From a checkpoint of a small sound classifier: 2.88M parameters.
Rows from block 8 of a small sound classifier, named by matrix and row number. Each number is 200 + 40 x the weight over its row's rms, rounded and kept within 0 to 999. All counts start at 0.
Before each channel's rows are labels from the 100 clips, of 14976, where the channel reaches its highest value: "top examples" is what is common among them; "lies over" is the class under the peak. Only what is clearly more common there than usual is listed. The data: synthesized solo parts of chorales (CocoChorales).
# conv: width-5 conv, dilation 2 (model.blocks.8.conv.weight, 256x256x5, each kernel summed), inputs 128-255

top examples: tuba; note D#4; note D4; note A3
lies over: D#4
conv.118,187,247,208,236,223,197,153,201,211,223,214,230,223,207,182,154,254,201,168,274,60,220,175,92,134,186,258,244,160,234,221,213,209,149,153,161,197,164,198,137,228,227,153,214,192,207,211,238,215,176,193,214,194,222,182,178,115,244,160,225,175,181,166,222,211,212,202,196,174,189,233,154,219,168,206,215,222,151,192,216,248,223,172,251,222,209,121,216,221,191,217,139,241,158,225,242,166,201,203,136,195,181,209,222,211,144,187,255,213,217,233,157,282,234,217,204,193,235,244,213,187,145,215,110,229,245,191,151

top examples: oboe; note A#4
lies over: silence
conv.186,178,223,149,98,196,156,170,191,190,232,246,177,217,226,219,185,232,169,181,173,95,194,194,206,179,176,203,192,92,195,182,154,214,154,158,156,208,90,189,211,216,191,169,153,130,173,123,215,180,234,150,213,265,191,167,212,205,174,159,199,165,203,208,260,207,145,171,235,161,225,230,134,190,199,200,238,156,199,193,225,218,213,186,250,205,187,203,238,167,157,247,81,137,124,131,209,107,168,222,161,151,180,188,153,215,151,238,163,140,250,217,150,173,195,207,169,188,218,195,281,206,206,178,42,224,237,258,180

top examples: tuba; note A3; note B3; note A#3
lies over: A3
conv.221,201,219,186,188,178,221,187,181,249,213,156,169,92,215,212,191,232,157,232,230,137,191,202,185,224,205,230,231,206,218,176,211,222,163,196,219,128,180,173,217,153,253,145,226,116,215,245,229,180,223,227,295,247,163,185,218,186,204,230,218,139,202,175,214,201,230,136,221,104,206,180,158,173,220,209,246,199,100,148,247,198,190,186,234,217,212,184,216,156,181,196,140,182,196,197,185,226,217,215,208,195,244,213,234,168,178,205,308,207,232,247,129,164,197,222,238,223,264,149,202,253,244,219,128,176,211,152,170

top examples: trombone; note G#4; note G4; note F#4
lies over: G#4
conv.130,234,153,209,211,243,171,170,145,179,185,240,230,256,187,214,221,211,172,184,207,182,254,149,214,219,146,181,224,188,208,223,211,213,221,210,102,235,198,261,216,260,169,252,205,200,178,204,206,199,191,192,214,187,231,221,187,173,232,201,201,232,264,232,236,225,208,198,207,204,190,189,152,203,193,224,226,233,172,255,220,171,108,221,162,165,183,226,231,238,182,214,112,181,199,165,226,92,201,231,166,241,165,218,226,224,175,222,279,232,229,215,219,227,202,106,151,176,226,233,186,153,202,198,144,199,146,230,253

top examples: tuba; note A3; note B3; note D#4
lies over: A3; D#4
conv.162,237,202,234,168,242,222,253,208,198,195,205,218,210,184,168,208,222,191,102,194,153,193,230,96,186,192,231,253,189,155,201,230,213,121,135,179,191,189,174,150,232,201,211,248,194,197,233,249,190,173,223,193,152,255,220,103,180,235,201,230,210,217,114,147,213,232,225,183,181,227,211,119,206,179,217,205,228,199,193,219,211,213,252,205,240,183,94,208,203,161,219,122,180,95,176,215,193,190,209,251,257,183,196,206,201,176,168,260,180,229,223,121,192,236,235,218,281,255,239,246,209,204,240,172,182,263,160,173

top examples: cello; note A#3; note C4; note B3
lies over: A#3
conv.164,234,162,168,212,193,196,158,143,232,261,170,232,237,215,159,193,253,206,186,245,36,251,152,127,145,216,232,222,80,225,244,182,230,151,184,205,228,155,216,154,198,213,196,184,199,214,225,249,247,199,190,223,227,229,172,211,144,214,170,236,175,160,178,229,253,253,229,174,197,212,216,189,216,170,192,203,227,173,207,260,254,212,184,224,229,201,137,226,202,186,193,164,209,194,217,247,160,253,237,107,207,214,261,221,195,186,222,268,186,235,245,128,234,212,242,207,207,235,200,225,154,132,229,143,207,279,230,162

top examples: bassoon; note C4; note C#4; note A#3
lies over: C4
conv.76,152,171,144,153,203,126,199,127,185,228,179,190,235,187,160,179,125,229,201,187,171,126,206,153,172,166,141,181,194,218,177,136,140,147,193,146,176,109,192,192,186,190,131,141,98,111,221,141,196,191,189,205,161,189,118,180,152,113,208,175,146,161,207,144,168,232,199,219,196,107,213,181,114,164,152,185,158,206,174,221,165,205,151,120,150,147,191,193,155,197,174,194,123,147,167,189,158,177,208,159,186,174,197,185,110,177,179,139,148,157,176,156,116,127,227,182,187,150,143,209,209,234,183,184,152,210,220,187

top examples: tuba; note A3; note B3
lies over: A3
conv.129,211,206,208,300,131,242,181,160,237,212,159,167,141,248,178,180,212,224,287,224,169,228,195,175,177,243,186,235,99,279,187,119,237,188,196,195,159,147,224,235,173,281,130,193,237,245,259,265,197,227,248,236,185,186,208,277,137,206,225,203,134,141,214,221,200,200,162,247,153,208,102,146,236,212,230,197,224,67,201,239,235,255,201,229,244,207,185,164,187,196,217,234,202,236,273,214,229,232,149,130,201,205,182,271,209,249,239,229,237,220,238,153,185,251,239,223,211,237,125,197,222,189,276,194,208,196,185,149

top examples: horn; note C#5; note A#4; note C5
lies over: A#4; C#5
conv.104,203,210,243,233,204,264,234,236,204,179,198,241,212,175,192,129,226,218,135,233,153,242,255,120,109,224,231,255,184,193,200,213,180,196,170,196,246,228,167,151,141,192,201,117,227,229,222,230,239,127,186,196,216,251,150,226,193,228,166,203,170,180,137,225,207,192,183,223,151,274,177,232,224,164,189,159,225,192,233,201,216,184,174,226,221,191,59,234,202,212,253,179,224,152,238,244,189,202,206,201,199,199,183,248,246,184,167,329,219,225,219,166,232,164,254,186,179,274,211,244,180,121,297,197,198,239,164,143

top examples: viola; note G#4; note F#4
lies over: G#4
conv.67,135,202,149,185,187,163,157,183,211,191,231,178,173,117,242,195,174,163,175,230,173,180,186,207,195,230,130,183,193,216,172,194,232,172,179,195,233,186,171,223,211,231,151,120,209,212,187,190,121,200,214,257,154,155,189,186,198,136,153,105,134,171,220,251,147,159,147,232,77,250,185,169,195,167,209,206,135,155,250,173,183,167,112,215,192,250,247,208,211,243,259,195,168,130,201,124,241,130,145,227,200,233,171,190,217,165,197,293,202,224,84,210,179,192,220,193,208,228,196,228,177,234,197,207,227,170,149,223

top examples: horn; note A#4; note C#5; note B4
lies over: C#5; A#4
conv.64,163,161,222,239,164,197,175,198,167,168,220,199,192,125,254,224,188,217,226,186,225,233,177,237,209,237,91,145,195,204,213,188,195,231,255,209,205,188,168,222,195,178,230,187,207,152,206,138,189,203,252,215,192,160,143,202,256,131,106,143,118,132,280,247,179,149,198,268,168,263,208,222,205,181,121,222,169,214,257,193,221,126,131,197,150,194,272,219,157,235,237,268,194,240,211,170,219,201,167,199,206,208,214,172,259,223,202,302,186,239,101,259,161,103,214,160,136,219,233,231,138,210,206,246,223,186,188,226

top examples: viola; violin
lies over: silence
conv.230,165,168,160,243,199,191,156,190,220,229,199,142,190,221,212,182,200,175,276,184,125,225,189,141,178,206,143,182,229,171,227,134,212,100,250,208,215,157,201,80,247,233,166,243,208,234,276,207,192,183,151,194,202,203,145,234,199,205,140,175,195,125,248,195,249,215,249,102,261,211,248,215,236,209,162,214,191,167,199,222,197,259,190,191,217,212,192,134,207,210,238,228,241,241,194,133,219,224,141,144,238,187,188,128,203,225,189,274,161,218,193,174,170,205,201,183,187,215,209,245,158,190,223,184,199,228,189,193

top examples: horn; note A#4; note B4
lies over: A#4
conv.65,149,254,240,199,227,143,174,207,188,75,254,200,210,219,194,201,247,144,181,161,159,194,211,152,140,105,245,220,204,171,224,233,184,187,210,132,184,222,153,184,205,216,259,237,233,241,202,199,221,210,186,123,197,234,222,84,222,226,180,165,182,214,186,143,197,169,226,218,188,198,230,213,157,232,249,217,167,234,173,232,186,244,182,213,213,168,217,227,170,227,265,189,192,161,114,215,174,230,200,217,159,128,191,184,223,155,125,253,146,140,223,169,194,216,194,181,207,249,286,225,195,213,212,167,189,225,39,213

top examples: clarinet; note F#4; note F4
lies over: silence
conv.220,225,106,263,172,193,132,223,95,233,193,236,214,239,177,162,227,82,179,179,175,203,93,166,191,271,138,217,170,100,144,212,207,262,234,224,125,215,179,157,200,223,150,221,202,200,184,114,250,200,191,234,225,165,200,184,169,194,231,223,222,153,164,196,133,198,148,241,235,264,215,236,125,161,227,245,249,232,223,169,175,206,187,215,83,203,189,198,189,227,189,238,208,163,239,234,261,191,191,180,166,124,221,188,164,181,218,179,295,179,149,177,149,227,208,238,193,214,220,210,265,210,229,126,218,245,203,212,202

top examples: tuba; flute; note D#4
lies over: D#4
conv.13,208,218,263,145,251,223,238,222,191,169,230,216,190,167,177,185,200,181,126,200,216,141,224,90,222,184,233,229,214,184,155,231,193,163,158,177,187,251,132,142,239,227,228,243,240,196,226,240,154,133,228,201,156,234,222,138,183,229,182,186,220,215,129,143,161,196,198,212,185,216,221,174,212,167,211,200,211,201,180,194,175,222,244,187,217,198,127,203,239,218,218,168,197,70,204,207,201,129,196,241,232,156,183,205,201,140,123,297,198,191,208,169,215,227,237,242,249,240,246,227,198,206,252,197,205,228,126,205

top examples: horn; note A#4; note G4; note A4
lies over: silence
conv.50,199,191,202,184,163,179,101,193,170,241,215,242,141,184,214,147,226,210,214,272,211,156,177,239,238,170,222,234,220,221,115,297,189,231,208,213,122,246,202,213,212,197,248,238,229,168,182,131,170,189,214,222,217,187,192,174,222,215,139,230,252,271,234,214,84,180,136,216,208,156,223,188,205,256,222,217,197,211,204,191,217,173,224,219,192,145,179,221,178,226,170,214,269,214,192,217,150,40,201,205,231,191,210,208,253,120,205,253,225,237,189,275,231,183,193,186,272,85,210,228,110,257,161,208,211,175,240,208

top examples: cello; note C#4; note C4; note A#3
lies over: C#4
conv.238,236,132,228,264,164,198,111,207,232,238,180,175,219,266,168,253,217,219,264,214,90,222,154,198,209,186,208,174,148,226,218,213,219,221,261,190,165,210,246,164,190,186,234,247,224,214,223,215,234,215,246,213,225,208,185,242,230,237,133,245,204,190,255,161,238,228,256,179,280,152,208,226,199,249,188,243,233,185,207,248,243,216,241,181,187,164,234,190,164,174,156,230,229,277,199,230,153,249,234,138,167,182,236,211,207,263,243,231,155,190,232,186,192,247,213,240,208,152,205,198,112,230,211,139,186,210,247,193

top examples: double bass; note A#3; note A3
lies over: silence
conv.78,219,211,183,215,229,218,232,180,222,235,181,171,188,192,214,178,177,180,245,115,231,203,248,156,211,155,152,183,214,133,225,74,202,124,226,206,195,92,211,171,237,218,213,199,188,239,202,196,211,221,147,177,236,201,139,252,173,236,265,223,214,126,202,213,248,187,240,129,288,178,233,194,235,168,224,188,251,152,163,194,164,240,242,199,210,187,145,125,227,195,213,197,223,230,237,215,220,222,136,153,164,189,172,115,142,201,197,259,195,216,222,156,197,190,165,159,204,202,173,247,257,113,192,198,176,198,237,206

top examples: trumpet; note C#5; note A#4; note D#5
lies over: A#4
conv.239,238,199,204,196,230,255,230,191,160,170,199,225,231,197,193,204,111,162,210,171,218,238,202,95,180,206,187,226,238,145,181,183,182,218,234,82,194,214,199,189,217,166,240,208,224,181,209,237,195,100,194,234,188,239,208,213,75,251,208,210,229,214,182,172,186,194,213,173,232,160,149,141,218,146,218,166,243,138,234,188,61,202,239,89,209,201,145,223,242,152,205,143,197,170,250,226,191,195,215,219,219,196,115,267,188,135,79,284,220,175,225,185,209,195,210,130,196,247,201,173,226,171,277,205,164,200,162,248

top examples: clarinet; note D4; trombone
lies over: silence
conv.68,205,218,120,176,210,184,195,172,164,175,211,237,225,120,225,150,179,154,140,239,216,196,178,190,139,189,139,244,258,261,170,220,173,180,180,185,241,187,189,200,250,183,203,136,197,189,209,208,127,160,204,223,136,227,170,151,192,251,185,192,272,214,213,238,171,204,172,212,216,239,192,116,210,136,213,202,217,132,245,160,187,180,225,170,213,206,185,226,218,205,229,183,254,89,163,176,215,99,128,188,253,156,154,210,246,137,193,224,234,239,152,247,211,225,197,169,254,223,199,265,153,193,177,229,184,159,201,204

top examples: tuba; note A3
lies over: silence
conv.193,180,143,218,200,164,154,179,149,114,163,195,226,215,118,182,202,127,204,179,164,249,185,179,204,163,181,105,166,213,153,159,221,118,208,232,144,181,229,199,181,200,126,221,194,219,161,171,140,165,139,187,147,136,192,175,174,170,203,150,180,201,164,215,172,145,136,214,186,236,174,162,229,205,144,161,138,211,222,235,110,148,141,177,92,152,179,233,180,205,181,178,222,203,204,180,178,196,153,168,207,167,159,164,171,201,213,135,193,222,154,139,231,191,205,170,142,173,172,209,166,134,151,192,261,175,133,197,210

top examples: cello; note G#3
lies over: silence
conv.189,208,118,176,248,173,151,150,110,138,146,168,223,146,228,202,169,208,222,190,167,166,214,170,198,160,181,183,183,173,238,198,199,119,244,196,161,195,203,159,183,133,164,205,132,229,197,253,106,236,215,190,144,185,209,148,157,196,212,121,196,179,182,186,181,160,243,159,186,154,199,157,213,169,230,144,130,205,148,185,224,195,144,184,135,135,139,188,165,157,214,200,224,220,198,156,213,149,212,168,123,199,131,213,172,228,207,222,239,203,180,205,203,201,113,161,179,171,207,148,210,117,191,184,214,165,152,162,195

top examples: viola; violin
lies over: silence
conv.153,162,235,215,187,222,215,157,194,216,226,201,228,217,217,244,153,117,151,211,208,189,200,187,185,186,236,206,234,223,134,148,175,199,194,214,192,200,158,201,211,187,237,158,206,189,196,236,204,174,207,141,253,199,262,204,195,169,192,169,151,200,216,184,219,148,204,190,191,156,179,157,173,198,164,210,169,173,144,229,201,168,216,163,176,219,267,190,238,271,189,221,166,199,152,249,204,237,114,174,219,243,233,51,252,201,104,66,259,232,239,158,187,217,163,172,76,158,212,175,239,219,194,265,192,161,221,171,244

top examples: horn; note A#4; note C#5; note B4
lies over: C#5
conv.142,218,141,205,226,207,164,132,158,183,252,187,142,113,209,212,195,193,194,285,195,100,218,184,150,269,184,235,190,152,220,182,158,172,164,215,167,135,184,192,174,165,183,180,245,149,162,219,139,201,225,272,227,201,205,167,203,206,190,126,208,151,185,211,199,194,228,149,201,140,213,215,140,164,242,157,273,197,123,178,262,208,149,227,193,121,152,147,192,142,199,209,202,197,196,233,218,110,176,221,159,191,151,192,182,204,213,236,255,132,231,196,120,183,92,218,210,221,196,178,240,135,215,201,134,181,224,158,178

top examples: bassoon; trombone; note B3; note A#3
lies over: silence
conv.48,194,202,286,223,162,170,230,195,237,248,215,202,157,192,207,201,180,274,180,146,245,127,231,258,272,204,196,187,214,139,159,182,242,177,191,213,115,174,177,236,182,198,212,260,251,225,237,157,210,240,170,169,165,180,266,145,232,207,243,237,149,196,180,186,140,271,182,196,195,189,192,208,202,248,234,219,196,233,113,217,218,164,191,197,194,157,213,180,192,230,192,242,196,240,157,204,237,165,160,231,243,227,233,105,204,226,230,297,169,192,202,246,168,186,216,187,151,137,140,215,182,273,155,203,108,209,215,209

top examples: cello; note C#4; note A#3; note C4
lies over: C#4; A#3
conv.138,198,175,213,217,196,80,95,121,180,163,248,92,163,213,220,229,223,124,254,194,138,164,141,207,198,99,158,166,190,220,216,179,213,190,223,193,153,186,192,177,237,200,207,232,227,221,240,123,205,253,214,176,217,162,210,186,229,208,166,155,182,191,241,200,216,203,220,183,209,133,228,201,188,258,215,255,169,143,161,219,189,208,214,209,121,152,242,139,165,213,237,198,212,228,89,133,182,208,177,181,197,153,215,106,216,233,224,273,147,158,204,191,172,192,141,198,207,155,214,247,143,262,150,119,202,164,162,210

top examples: trombone; note B3
lies over: B3
conv.89,205,203,225,158,173,194,227,210,205,142,220,213,140,197,230,182,236,203,136,222,219,85,236,185,204,191,238,251,218,225,105,244,194,194,139,193,126,276,133,187,171,219,211,176,241,215,257,204,182,217,232,175,176,244,225,83,220,220,201,191,233,244,134,124,106,235,131,239,116,242,187,210,192,213,213,192,196,195,115,218,191,211,238,205,224,158,187,191,185,272,226,220,212,135,149,205,216,164,156,235,268,176,234,187,216,199,175,318,191,181,196,199,212,210,229,277,246,239,200,224,174,239,217,232,214,202,63,166

top examples: cello; note A3
lies over: A3
conv.75,220,142,252,240,132,198,155,185,206,230,131,213,138,163,207,218,210,246,198,216,222,222,164,156,211,213,133,221,163,259,211,230,207,171,260,203,191,237,193,172,160,134,256,259,261,221,192,204,197,197,293,250,159,163,154,162,199,237,155,219,218,183,269,187,184,230,192,207,230,220,198,236,209,211,208,225,238,187,233,203,206,166,243,184,183,119,208,196,120,188,224,288,257,225,233,190,186,205,204,185,237,159,219,216,272,216,209,281,176,231,204,253,157,213,222,234,263,210,151,214,50,252,189,233,95,195,218,180

top examples: trombone; note G#4
lies over: silence; G#4
conv.232,217,204,203,227,196,157,159,176,208,157,218,227,208,184,209,208,237,160,182,245,171,240,156,188,213,168,172,250,187,266,227,217,222,202,207,104,212,189,239,215,217,203,220,200,176,194,196,233,209,182,232,245,176,212,168,170,138,216,167,179,218,237,238,239,219,213,148,247,157,204,186,142,176,190,215,251,206,119,248,245,187,146,187,228,172,175,219,242,202,194,245,137,196,167,186,222,66,205,213,132,230,125,227,242,242,118,240,242,236,213,219,208,219,224,163,184,177,248,206,137,170,210,228,137,203,154,211,211

top examples: double bass; note A#3; note G#3
lies over: silence
conv.40,207,176,174,185,273,177,211,200,191,113,201,197,196,230,227,187,229,113,162,148,150,204,207,179,180,96,289,217,208,192,217,180,109,164,152,181,216,189,126,136,214,231,237,163,212,263,254,186,222,221,143,60,232,246,228,86,265,205,199,161,227,208,108,147,214,210,209,172,181,210,202,235,186,182,184,137,184,251,166,223,144,249,216,179,225,167,155,190,188,222,218,141,185,156,23,196,147,242,245,187,216,108,187,146,198,172,170,226,136,172,214,155,221,167,204,206,208,240,249,226,185,158,222,158,216,222,138,188

top examples: violin
lies over: silence
conv.14,136,203,161,235,182,153,172,179,226,218,205,181,223,239,214,169,202,208,216,166,105,225,202,193,200,209,181,164,193,169,212,153,201,160,162,216,218,166,215,155,205,266,134,160,200,246,257,204,209,210,85,156,189,226,196,191,178,187,153,189,136,130,171,206,234,226,222,137,155,232,161,185,220,215,178,142,165,148,230,230,242,243,144,220,241,271,215,163,239,235,229,152,174,227,157,176,219,228,117,166,231,225,167,141,138,198,207,245,194,212,206,104,204,194,189,182,160,220,208,243,205,149,218,164,226,241,176,197

top examples: violin; note G5; note C#5
lies over: silence
conv.4,203,153,93,202,211,187,150,199,188,237,222,226,266,217,184,185,177,195,143,263,76,238,199,273,170,149,214,190,218,188,246,262,185,164,124,229,263,220,208,145,238,214,187,131,201,231,202,226,220,190,114,129,180,242,171,195,236,235,172,228,262,172,158,210,257,182,215,148,190,228,197,241,311,168,192,170,205,158,210,184,221,189,214,188,250,221,206,177,234,237,201,172,270,193,124,200,143,213,131,109,231,184,204,128,199,184,236,256,170,230,202,210,293,232,180,209,221,211,230,248,182,125,211,148,251,196,215,153

top examples: clarinet; note D4; note C#4
lies over: D4
conv.132,228,190,213,247,152,216,139,189,246,279,175,239,227,194,198,182,156,249,222,255,216,253,152,291,255,246,134,221,171,217,183,181,260,225,237,255,249,135,283,257,248,219,214,213,251,168,200,225,174,196,229,252,204,179,143,242,220,195,193,234,222,155,255,287,202,188,195,228,225,207,183,199,223,197,200,247,212,199,265,195,260,186,186,226,199,255,224,227,235,183,168,218,222,264,252,209,236,164,175,161,201,282,183,233,219,197,265,221,247,220,170,256,220,241,214,134,221,204,147,208,151,207,188,222,238,195,297,179

top examples: clarinet; note F5; note F#5
lies over: silence
conv.196,182,173,193,188,98,215,207,202,210,190,200,262,155,177,206,127,207,237,166,239,210,206,215,219,183,230,207,209,182,181,98,206,210,234,144,207,188,208,150,222,188,241,177,75,277,196,190,218,124,201,179,200,192,215,201,216,189,190,203,200,209,207,151,227,19,151,81,231,163,232,105,198,222,209,224,149,211,176,185,165,202,199,184,239,236,203,160,193,204,226,182,213,219,156,226,224,204,135,125,211,215,215,150,197,211,212,186,215,257,228,135,237,258,203,204,195,235,177,146,196,198,239,210,261,236,152,199,155

top examples: horn; note C#5; note C5; note D5
lies over: C#5
conv.235,177,225,192,216,207,208,111,233,208,205,231,226,205,184,169,195,206,163,155,253,135,212,186,150,60,218,214,210,240,163,189,249,210,167,209,234,209,223,210,144,216,206,225,226,183,188,119,210,177,70,195,207,183,209,153,223,212,222,101,221,179,169,222,228,221,111,236,191,244,179,263,208,209,186,214,236,216,219,227,178,240,249,187,217,224,223,160,231,205,177,204,208,267,200,204,224,214,143,180,211,144,241,187,178,254,159,181,302,188,221,177,207,242,266,224,141,174,188,295,223,146,179,190,212,229,202,217,158

top examples: clarinet; note D4; note C#4
lies over: D4
conv.110,217,205,155,237,150,211,192,180,222,204,127,228,157,222,225,147,191,235,190,230,230,256,191,202,202,249,201,234,214,263,177,180,208,190,172,240,197,151,221,219,100,231,160,91,206,214,274,194,191,205,202,221,195,227,152,234,171,169,232,201,210,193,181,242,184,256,136,220,131,283,139,188,189,159,152,134,205,180,230,212,215,184,155,244,219,201,130,192,161,197,177,204,207,181,211,219,168,199,181,89,260,205,186,227,223,207,253,246,228,233,200,217,190,210,178,195,185,227,60,189,209,178,228,196,187,198,222,124

top examples: violin; note F#5; note G#5; note G5
lies over: G#5; F#5
conv.244,156,191,192,166,185,87,93,99,189,196,212,197,161,184,203,150,206,141,232,221,137,156,154,225,244,127,175,192,209,206,180,195,198,226,193,214,166,175,225,193,226,202,212,184,227,200,207,125,184,219,156,197,225,168,213,168,161,195,170,161,207,226,210,232,171,211,156,159,157,155,183,127,198,275,217,236,129,121,181,175,148,162,142,223,134,175,185,163,206,194,209,140,209,221,150,151,146,145,150,142,186,194,180,169,185,142,210,224,195,200,182,197,216,156,84,130,168,157,165,254,143,247,128,119,191,100,208,202

top examples: oboe; note A4; note B4; note C#5
lies over: A4
conv.8,173,195,244,237,167,181,209,249,162,125,231,201,194,229,181,256,245,227,214,221,211,191,239,211,222,181,228,198,228,252,208,246,153,227,224,148,173,281,193,201,162,225,203,221,278,230,253,220,206,210,239,197,168,222,211,134,226,190,90,172,172,221,190,156,186,224,217,269,156,206,207,267,168,236,158,210,165,213,190,259,220,180,184,168,202,177,267,230,155,270,197,230,206,215,147,220,159,222,227,228,232,113,228,216,203,211,206,278,128,71,199,201,176,228,254,275,207,214,238,127,152,246,248,214,214,211,63,232

top examples: trumpet; note A#4; note C#5; note B4
lies over: A#4; B4
conv.205,233,241,176,164,257,239,146,197,211,190,130,188,155,240,211,146,238,100,206,225,129,231,159,121,199,161,265,253,203,195,211,190,186,165,222,144,136,143,145,186,168,205,207,210,182,224,223,202,245,221,189,249,264,209,172,191,162,206,208,199,195,229,184,175,225,236,216,168,192,128,236,186,138,216,223,199,201,171,141,239,174,219,228,230,214,127,98,224,159,122,196,113,203,160,207,216,129,225,256,162,215,158,208,230,213,99,189,288,163,216,265,185,188,175,196,176,219,219,188,216,228,226,216,119,147,255,210,167

top examples: cello; note C#4; note A#3; note C4
lies over: C#4; A#3
conv.223,237,113,166,223,199,191,151,203,165,271,215,236,260,217,171,195,236,277,138,230,103,239,195,230,216,172,232,190,161,159,217,256,197,155,127,218,230,219,201,138,217,173,231,185,225,218,215,174,230,175,172,124,216,228,208,177,236,239,132,287,241,186,155,194,209,227,219,147,226,235,205,225,258,200,207,166,232,220,215,216,237,208,234,188,242,166,156,171,223,212,158,180,250,221,164,242,142,194,161,148,218,195,232,133,209,210,249,288,168,241,229,176,265,227,197,211,254,211,223,237,86,165,178,163,213,238,258,117

top examples: trumpet; note A#4; note C5; note A4
lies over: A#4
conv.179,240,169,224,196,218,200,239,166,188,267,216,186,233,182,193,191,226,195,153,145,181,220,193,122,256,178,176,191,183,192,200,155,213,161,100,148,215,162,248,191,254,185,222,207,157,190,194,228,222,152,196,160,172,217,222,176,148,244,218,244,217,200,143,227,207,215,187,171,196,230,174,100,256,115,213,169,245,159,204,209,179,183,241,164,220,205,131,182,260,154,207,92,174,163,206,222,177,204,182,186,203,188,220,200,171,168,214,259,230,236,239,136,211,239,197,209,235,227,199,235,191,125,196,175,201,226,225,208

top examples: viola; note G#4
lies over: G#4
conv.83,181,255,231,143,255,214,186,224,208,239,192,227,199,128,211,196,174,113,207,202,207,219,129,181,204,220,149,241,278,138,212,220,239,160,250,197,207,152,215,175,238,156,255,286,241,143,189,238,174,156,213,261,208,202,165,199,201,197,132,178,228,223,248,245,196,167,236,180,223,181,243,166,145,180,237,269,176,203,241,219,176,217,189,172,180,219,158,247,209,81,250,143,171,162,240,166,215,160,215,225,232,241,161,237,229,60,119,287,186,229,155,226,175,217,196,95,253,245,214,208,223,253,210,191,153,219,255,240