From a checkpoint of a small sound classifier.
Data: 39062 training examples, 70.5 epochs.
Rows from block 4 of a small sound classifier, named by matrix and row number. Each number is 200 + 30 x the weight over its row's rms, rounded and kept within 0 to 999. All counts start at 0. After the name is the row's rms in percent of the matrix's.
After each channel's rows are labels from the 100 clips, of 14976, where the channel reaches its highest value: "responds to" is what is common among them; "peak on" is the class under the peak. Only what is clearly more common there than usual is listed. The data: synthesized solo parts of chorales (CocoChorales).
# conv: width-5 conv, dilation 3 (model.blocks.4.conv.weight, 256x256x5, each kernel summed), inputs 0-85

conv.197,105,214,193,195,200,306,222,188,216,163,141,189,155,187,222,224,242,201,183,119,208,177,196,209,203,207,224,210,171,212,208,210,197,142,218,210,202,160,216,171,229,200,204,153,164,215,194,194,217,192,201,187,186,223,132,174,200,302,217,203,166,232,168,171,166,192,200,221,255,208,195,212,139,216,194,162,127,211,212,190,196,215,209,216,203,179,149
responds to: cello; note A3; note F3; note G3
peak on: A3

conv.11,103,238,200,162,163,180,153,201,206,124,191,191,169,210,223,201,253,195,200,172,212,230,179,177,211,196,194,84,207,228,130,225,166,82,162,162,185,185,102,187,228,204,210,118,178,109,225,229,186,169,180,194,196,220,210,185,224,205,139,202,191,158,177,168,187,193,180,229,195,216,178,197,216,184,170,202,226,210,230,205,164,185,219,134,201,180,200
responds to: viola; note D#4; note D4; note E4
peak on: D#4; D4

conv.30,050,193,157,231,216,222,224,180,187,222,233,176,208,225,240,209,268,208,186,225,230,154,215,213,185,207,195,245,222,149,242,194,211,212,219,205,170,194,187,215,211,208,190,204,194,226,179,175,234,199,222,178,263,183,204,198,223,201,215,191,184,206,191,192,190,211,201,186,181,177,219,212,226,223,198,199,168,206,205,113,263,221,217,186,259,197,210
responds to: viola; note E4; note F4; note D#4
peak on: silence

conv.73,109,229,223,194,194,238,215,218,214,172,167,190,179,167,227,211,212,191,188,179,185,182,198,186,203,210,223,165,170,219,139,231,201,153,210,187,172,160,191,200,182,215,220,205,207,184,166,211,185,217,216,205,156,238,163,197,212,240,210,204,200,216,144,171,166,191,173,218,233,172,197,244,64,221,189,144,184,210,234,205,221,213,208,201,229,183,62
responds to: cello; note A3; note F3; note G3
peak on: A3; F3

conv.231,109,182,188,184,191,184,194,189,135,214,211,196,198,226,237,210,244,176,189,200,168,186,169,190,186,222,209,159,214,222,192,208,173,134,181,175,157,176,148,221,197,101,214,169,188,148,194,214,103,194,164,215,178,235,220,188,203,195,175,210,184,172,212,204,236,184,202,235,197,221,195,204,210,155,192,208,202,132,186,214,155,169,186,168,199,194,218
responds to: cello; note A#3; note C4; note C#4
peak on: A#3

conv.92,109,192,197,200,202,183,203,222,193,164,197,228,195,187,136,174,199,215,218,214,170,196,201,190,218,161,140,203,200,212,215,217,207,212,176,204,223,238,222,141,188,230,208,219,193,221,153,212,226,220,212,211,251,184,205,209,201,161,185,208,210,195,151,191,186,103,166,207,168,160,174,110,183,187,210,181,200,230,161,215,193,169,127,223,105,158,188
responds to: horn; note F4; note E4
peak on: E4; F4

conv.161,087,127,195,143,186,150,189,190,175,218,211,174,209,213,168,155,216,236,219,208,203,201,145,194,124,192,92,216,216,206,221,211,192,213,158,206,231,192,202,207,206,163,168,174,165,221,236,200,167,150,203,152,218,178,192,175,208,108,186,190,194,182,241,232,218,191,198,170,127,211,195,123,245,144,206,208,196,191,182,164,176,198,174,198,153,204,253
responds to: viola; note D4; note D#4; note F4
peak on: silence

conv.63,098,200,201,213,242,236,233,220,180,208,165,182,209,188,170,241,220,184,180,204,181,234,189,201,208,190,224,217,200,190,209,191,143,153,212,202,134,185,211,166,203,130,177,217,213,185,213,177,210,223,178,164,165,213,205,229,161,263,201,180,165,217,196,207,238,216,202,234,241,217,218,215,134,247,209,173,148,161,184,166,187,238,203,243,184,193,156
responds to: cello; note C#3; note D3; note F#3
peak on: C#3; D3

conv.253,096,208,194,212,239,130,134,227,220,162,216,231,187,170,158,205,197,177,187,204,213,211,193,207,187,178,143,142,195,206,161,233,169,171,159,163,228,231,190,175,228,188,201,196,201,182,182,195,220,231,203,159,247,217,234,210,156,187,106,146,196,196,194,199,199,198,195,231,202,192,206,132,216,224,199,226,207,217,215,182,190,226,207,243,87,176,210
responds to: viola; note G#4; note G4
peak on: G#4

conv.129,120,182,203,194,198,193,193,227,146,234,201,207,212,208,238,214,191,198,206,183,154,176,187,200,209,221,203,196,186,203,196,180,206,178,218,190,150,171,198,233,179,118,207,203,202,196,189,178,52,196,155,222,141,236,193,189,202,210,196,202,195,178,212,182,235,199,214,222,218,204,205,231,217,177,185,218,211,87,169,227,199,161,204,175,216,202,222
responds to: cello; note C#4; note D3
peak on: C#4

conv.76,049,224,190,216,232,200,191,195,179,222,213,148,208,195,187,177,215,206,175,250,238,175,246,171,191,203,190,197,222,174,184,179,241,208,152,183,165,203,180,216,189,213,218,194,182,193,280,208,211,161,243,195,185,237,205,223,202,177,189,144,181,197,182,242,188,207,174,211,195,199,169,228,161,212,201,132,144,200,174,177,223,201,210,164,237,196,180
responds to: horn; note F4
peak on: silence

conv.178,103,168,206,162,225,70,154,218,105,204,238,188,217,230,167,173,185,221,218,199,204,198,186,214,187,211,103,198,216,218,212,205,220,209,168,198,219,195,195,201,207,129,169,186,185,203,240,214,102,169,203,157,220,203,209,210,203,128,137,186,199,164,228,195,220,207,215,229,151,201,204,172,246,168,213,212,213,150,177,193,183,200,187,216,144,192,260
responds to: viola; note B3; note C4; note C#4
peak on: B3; C4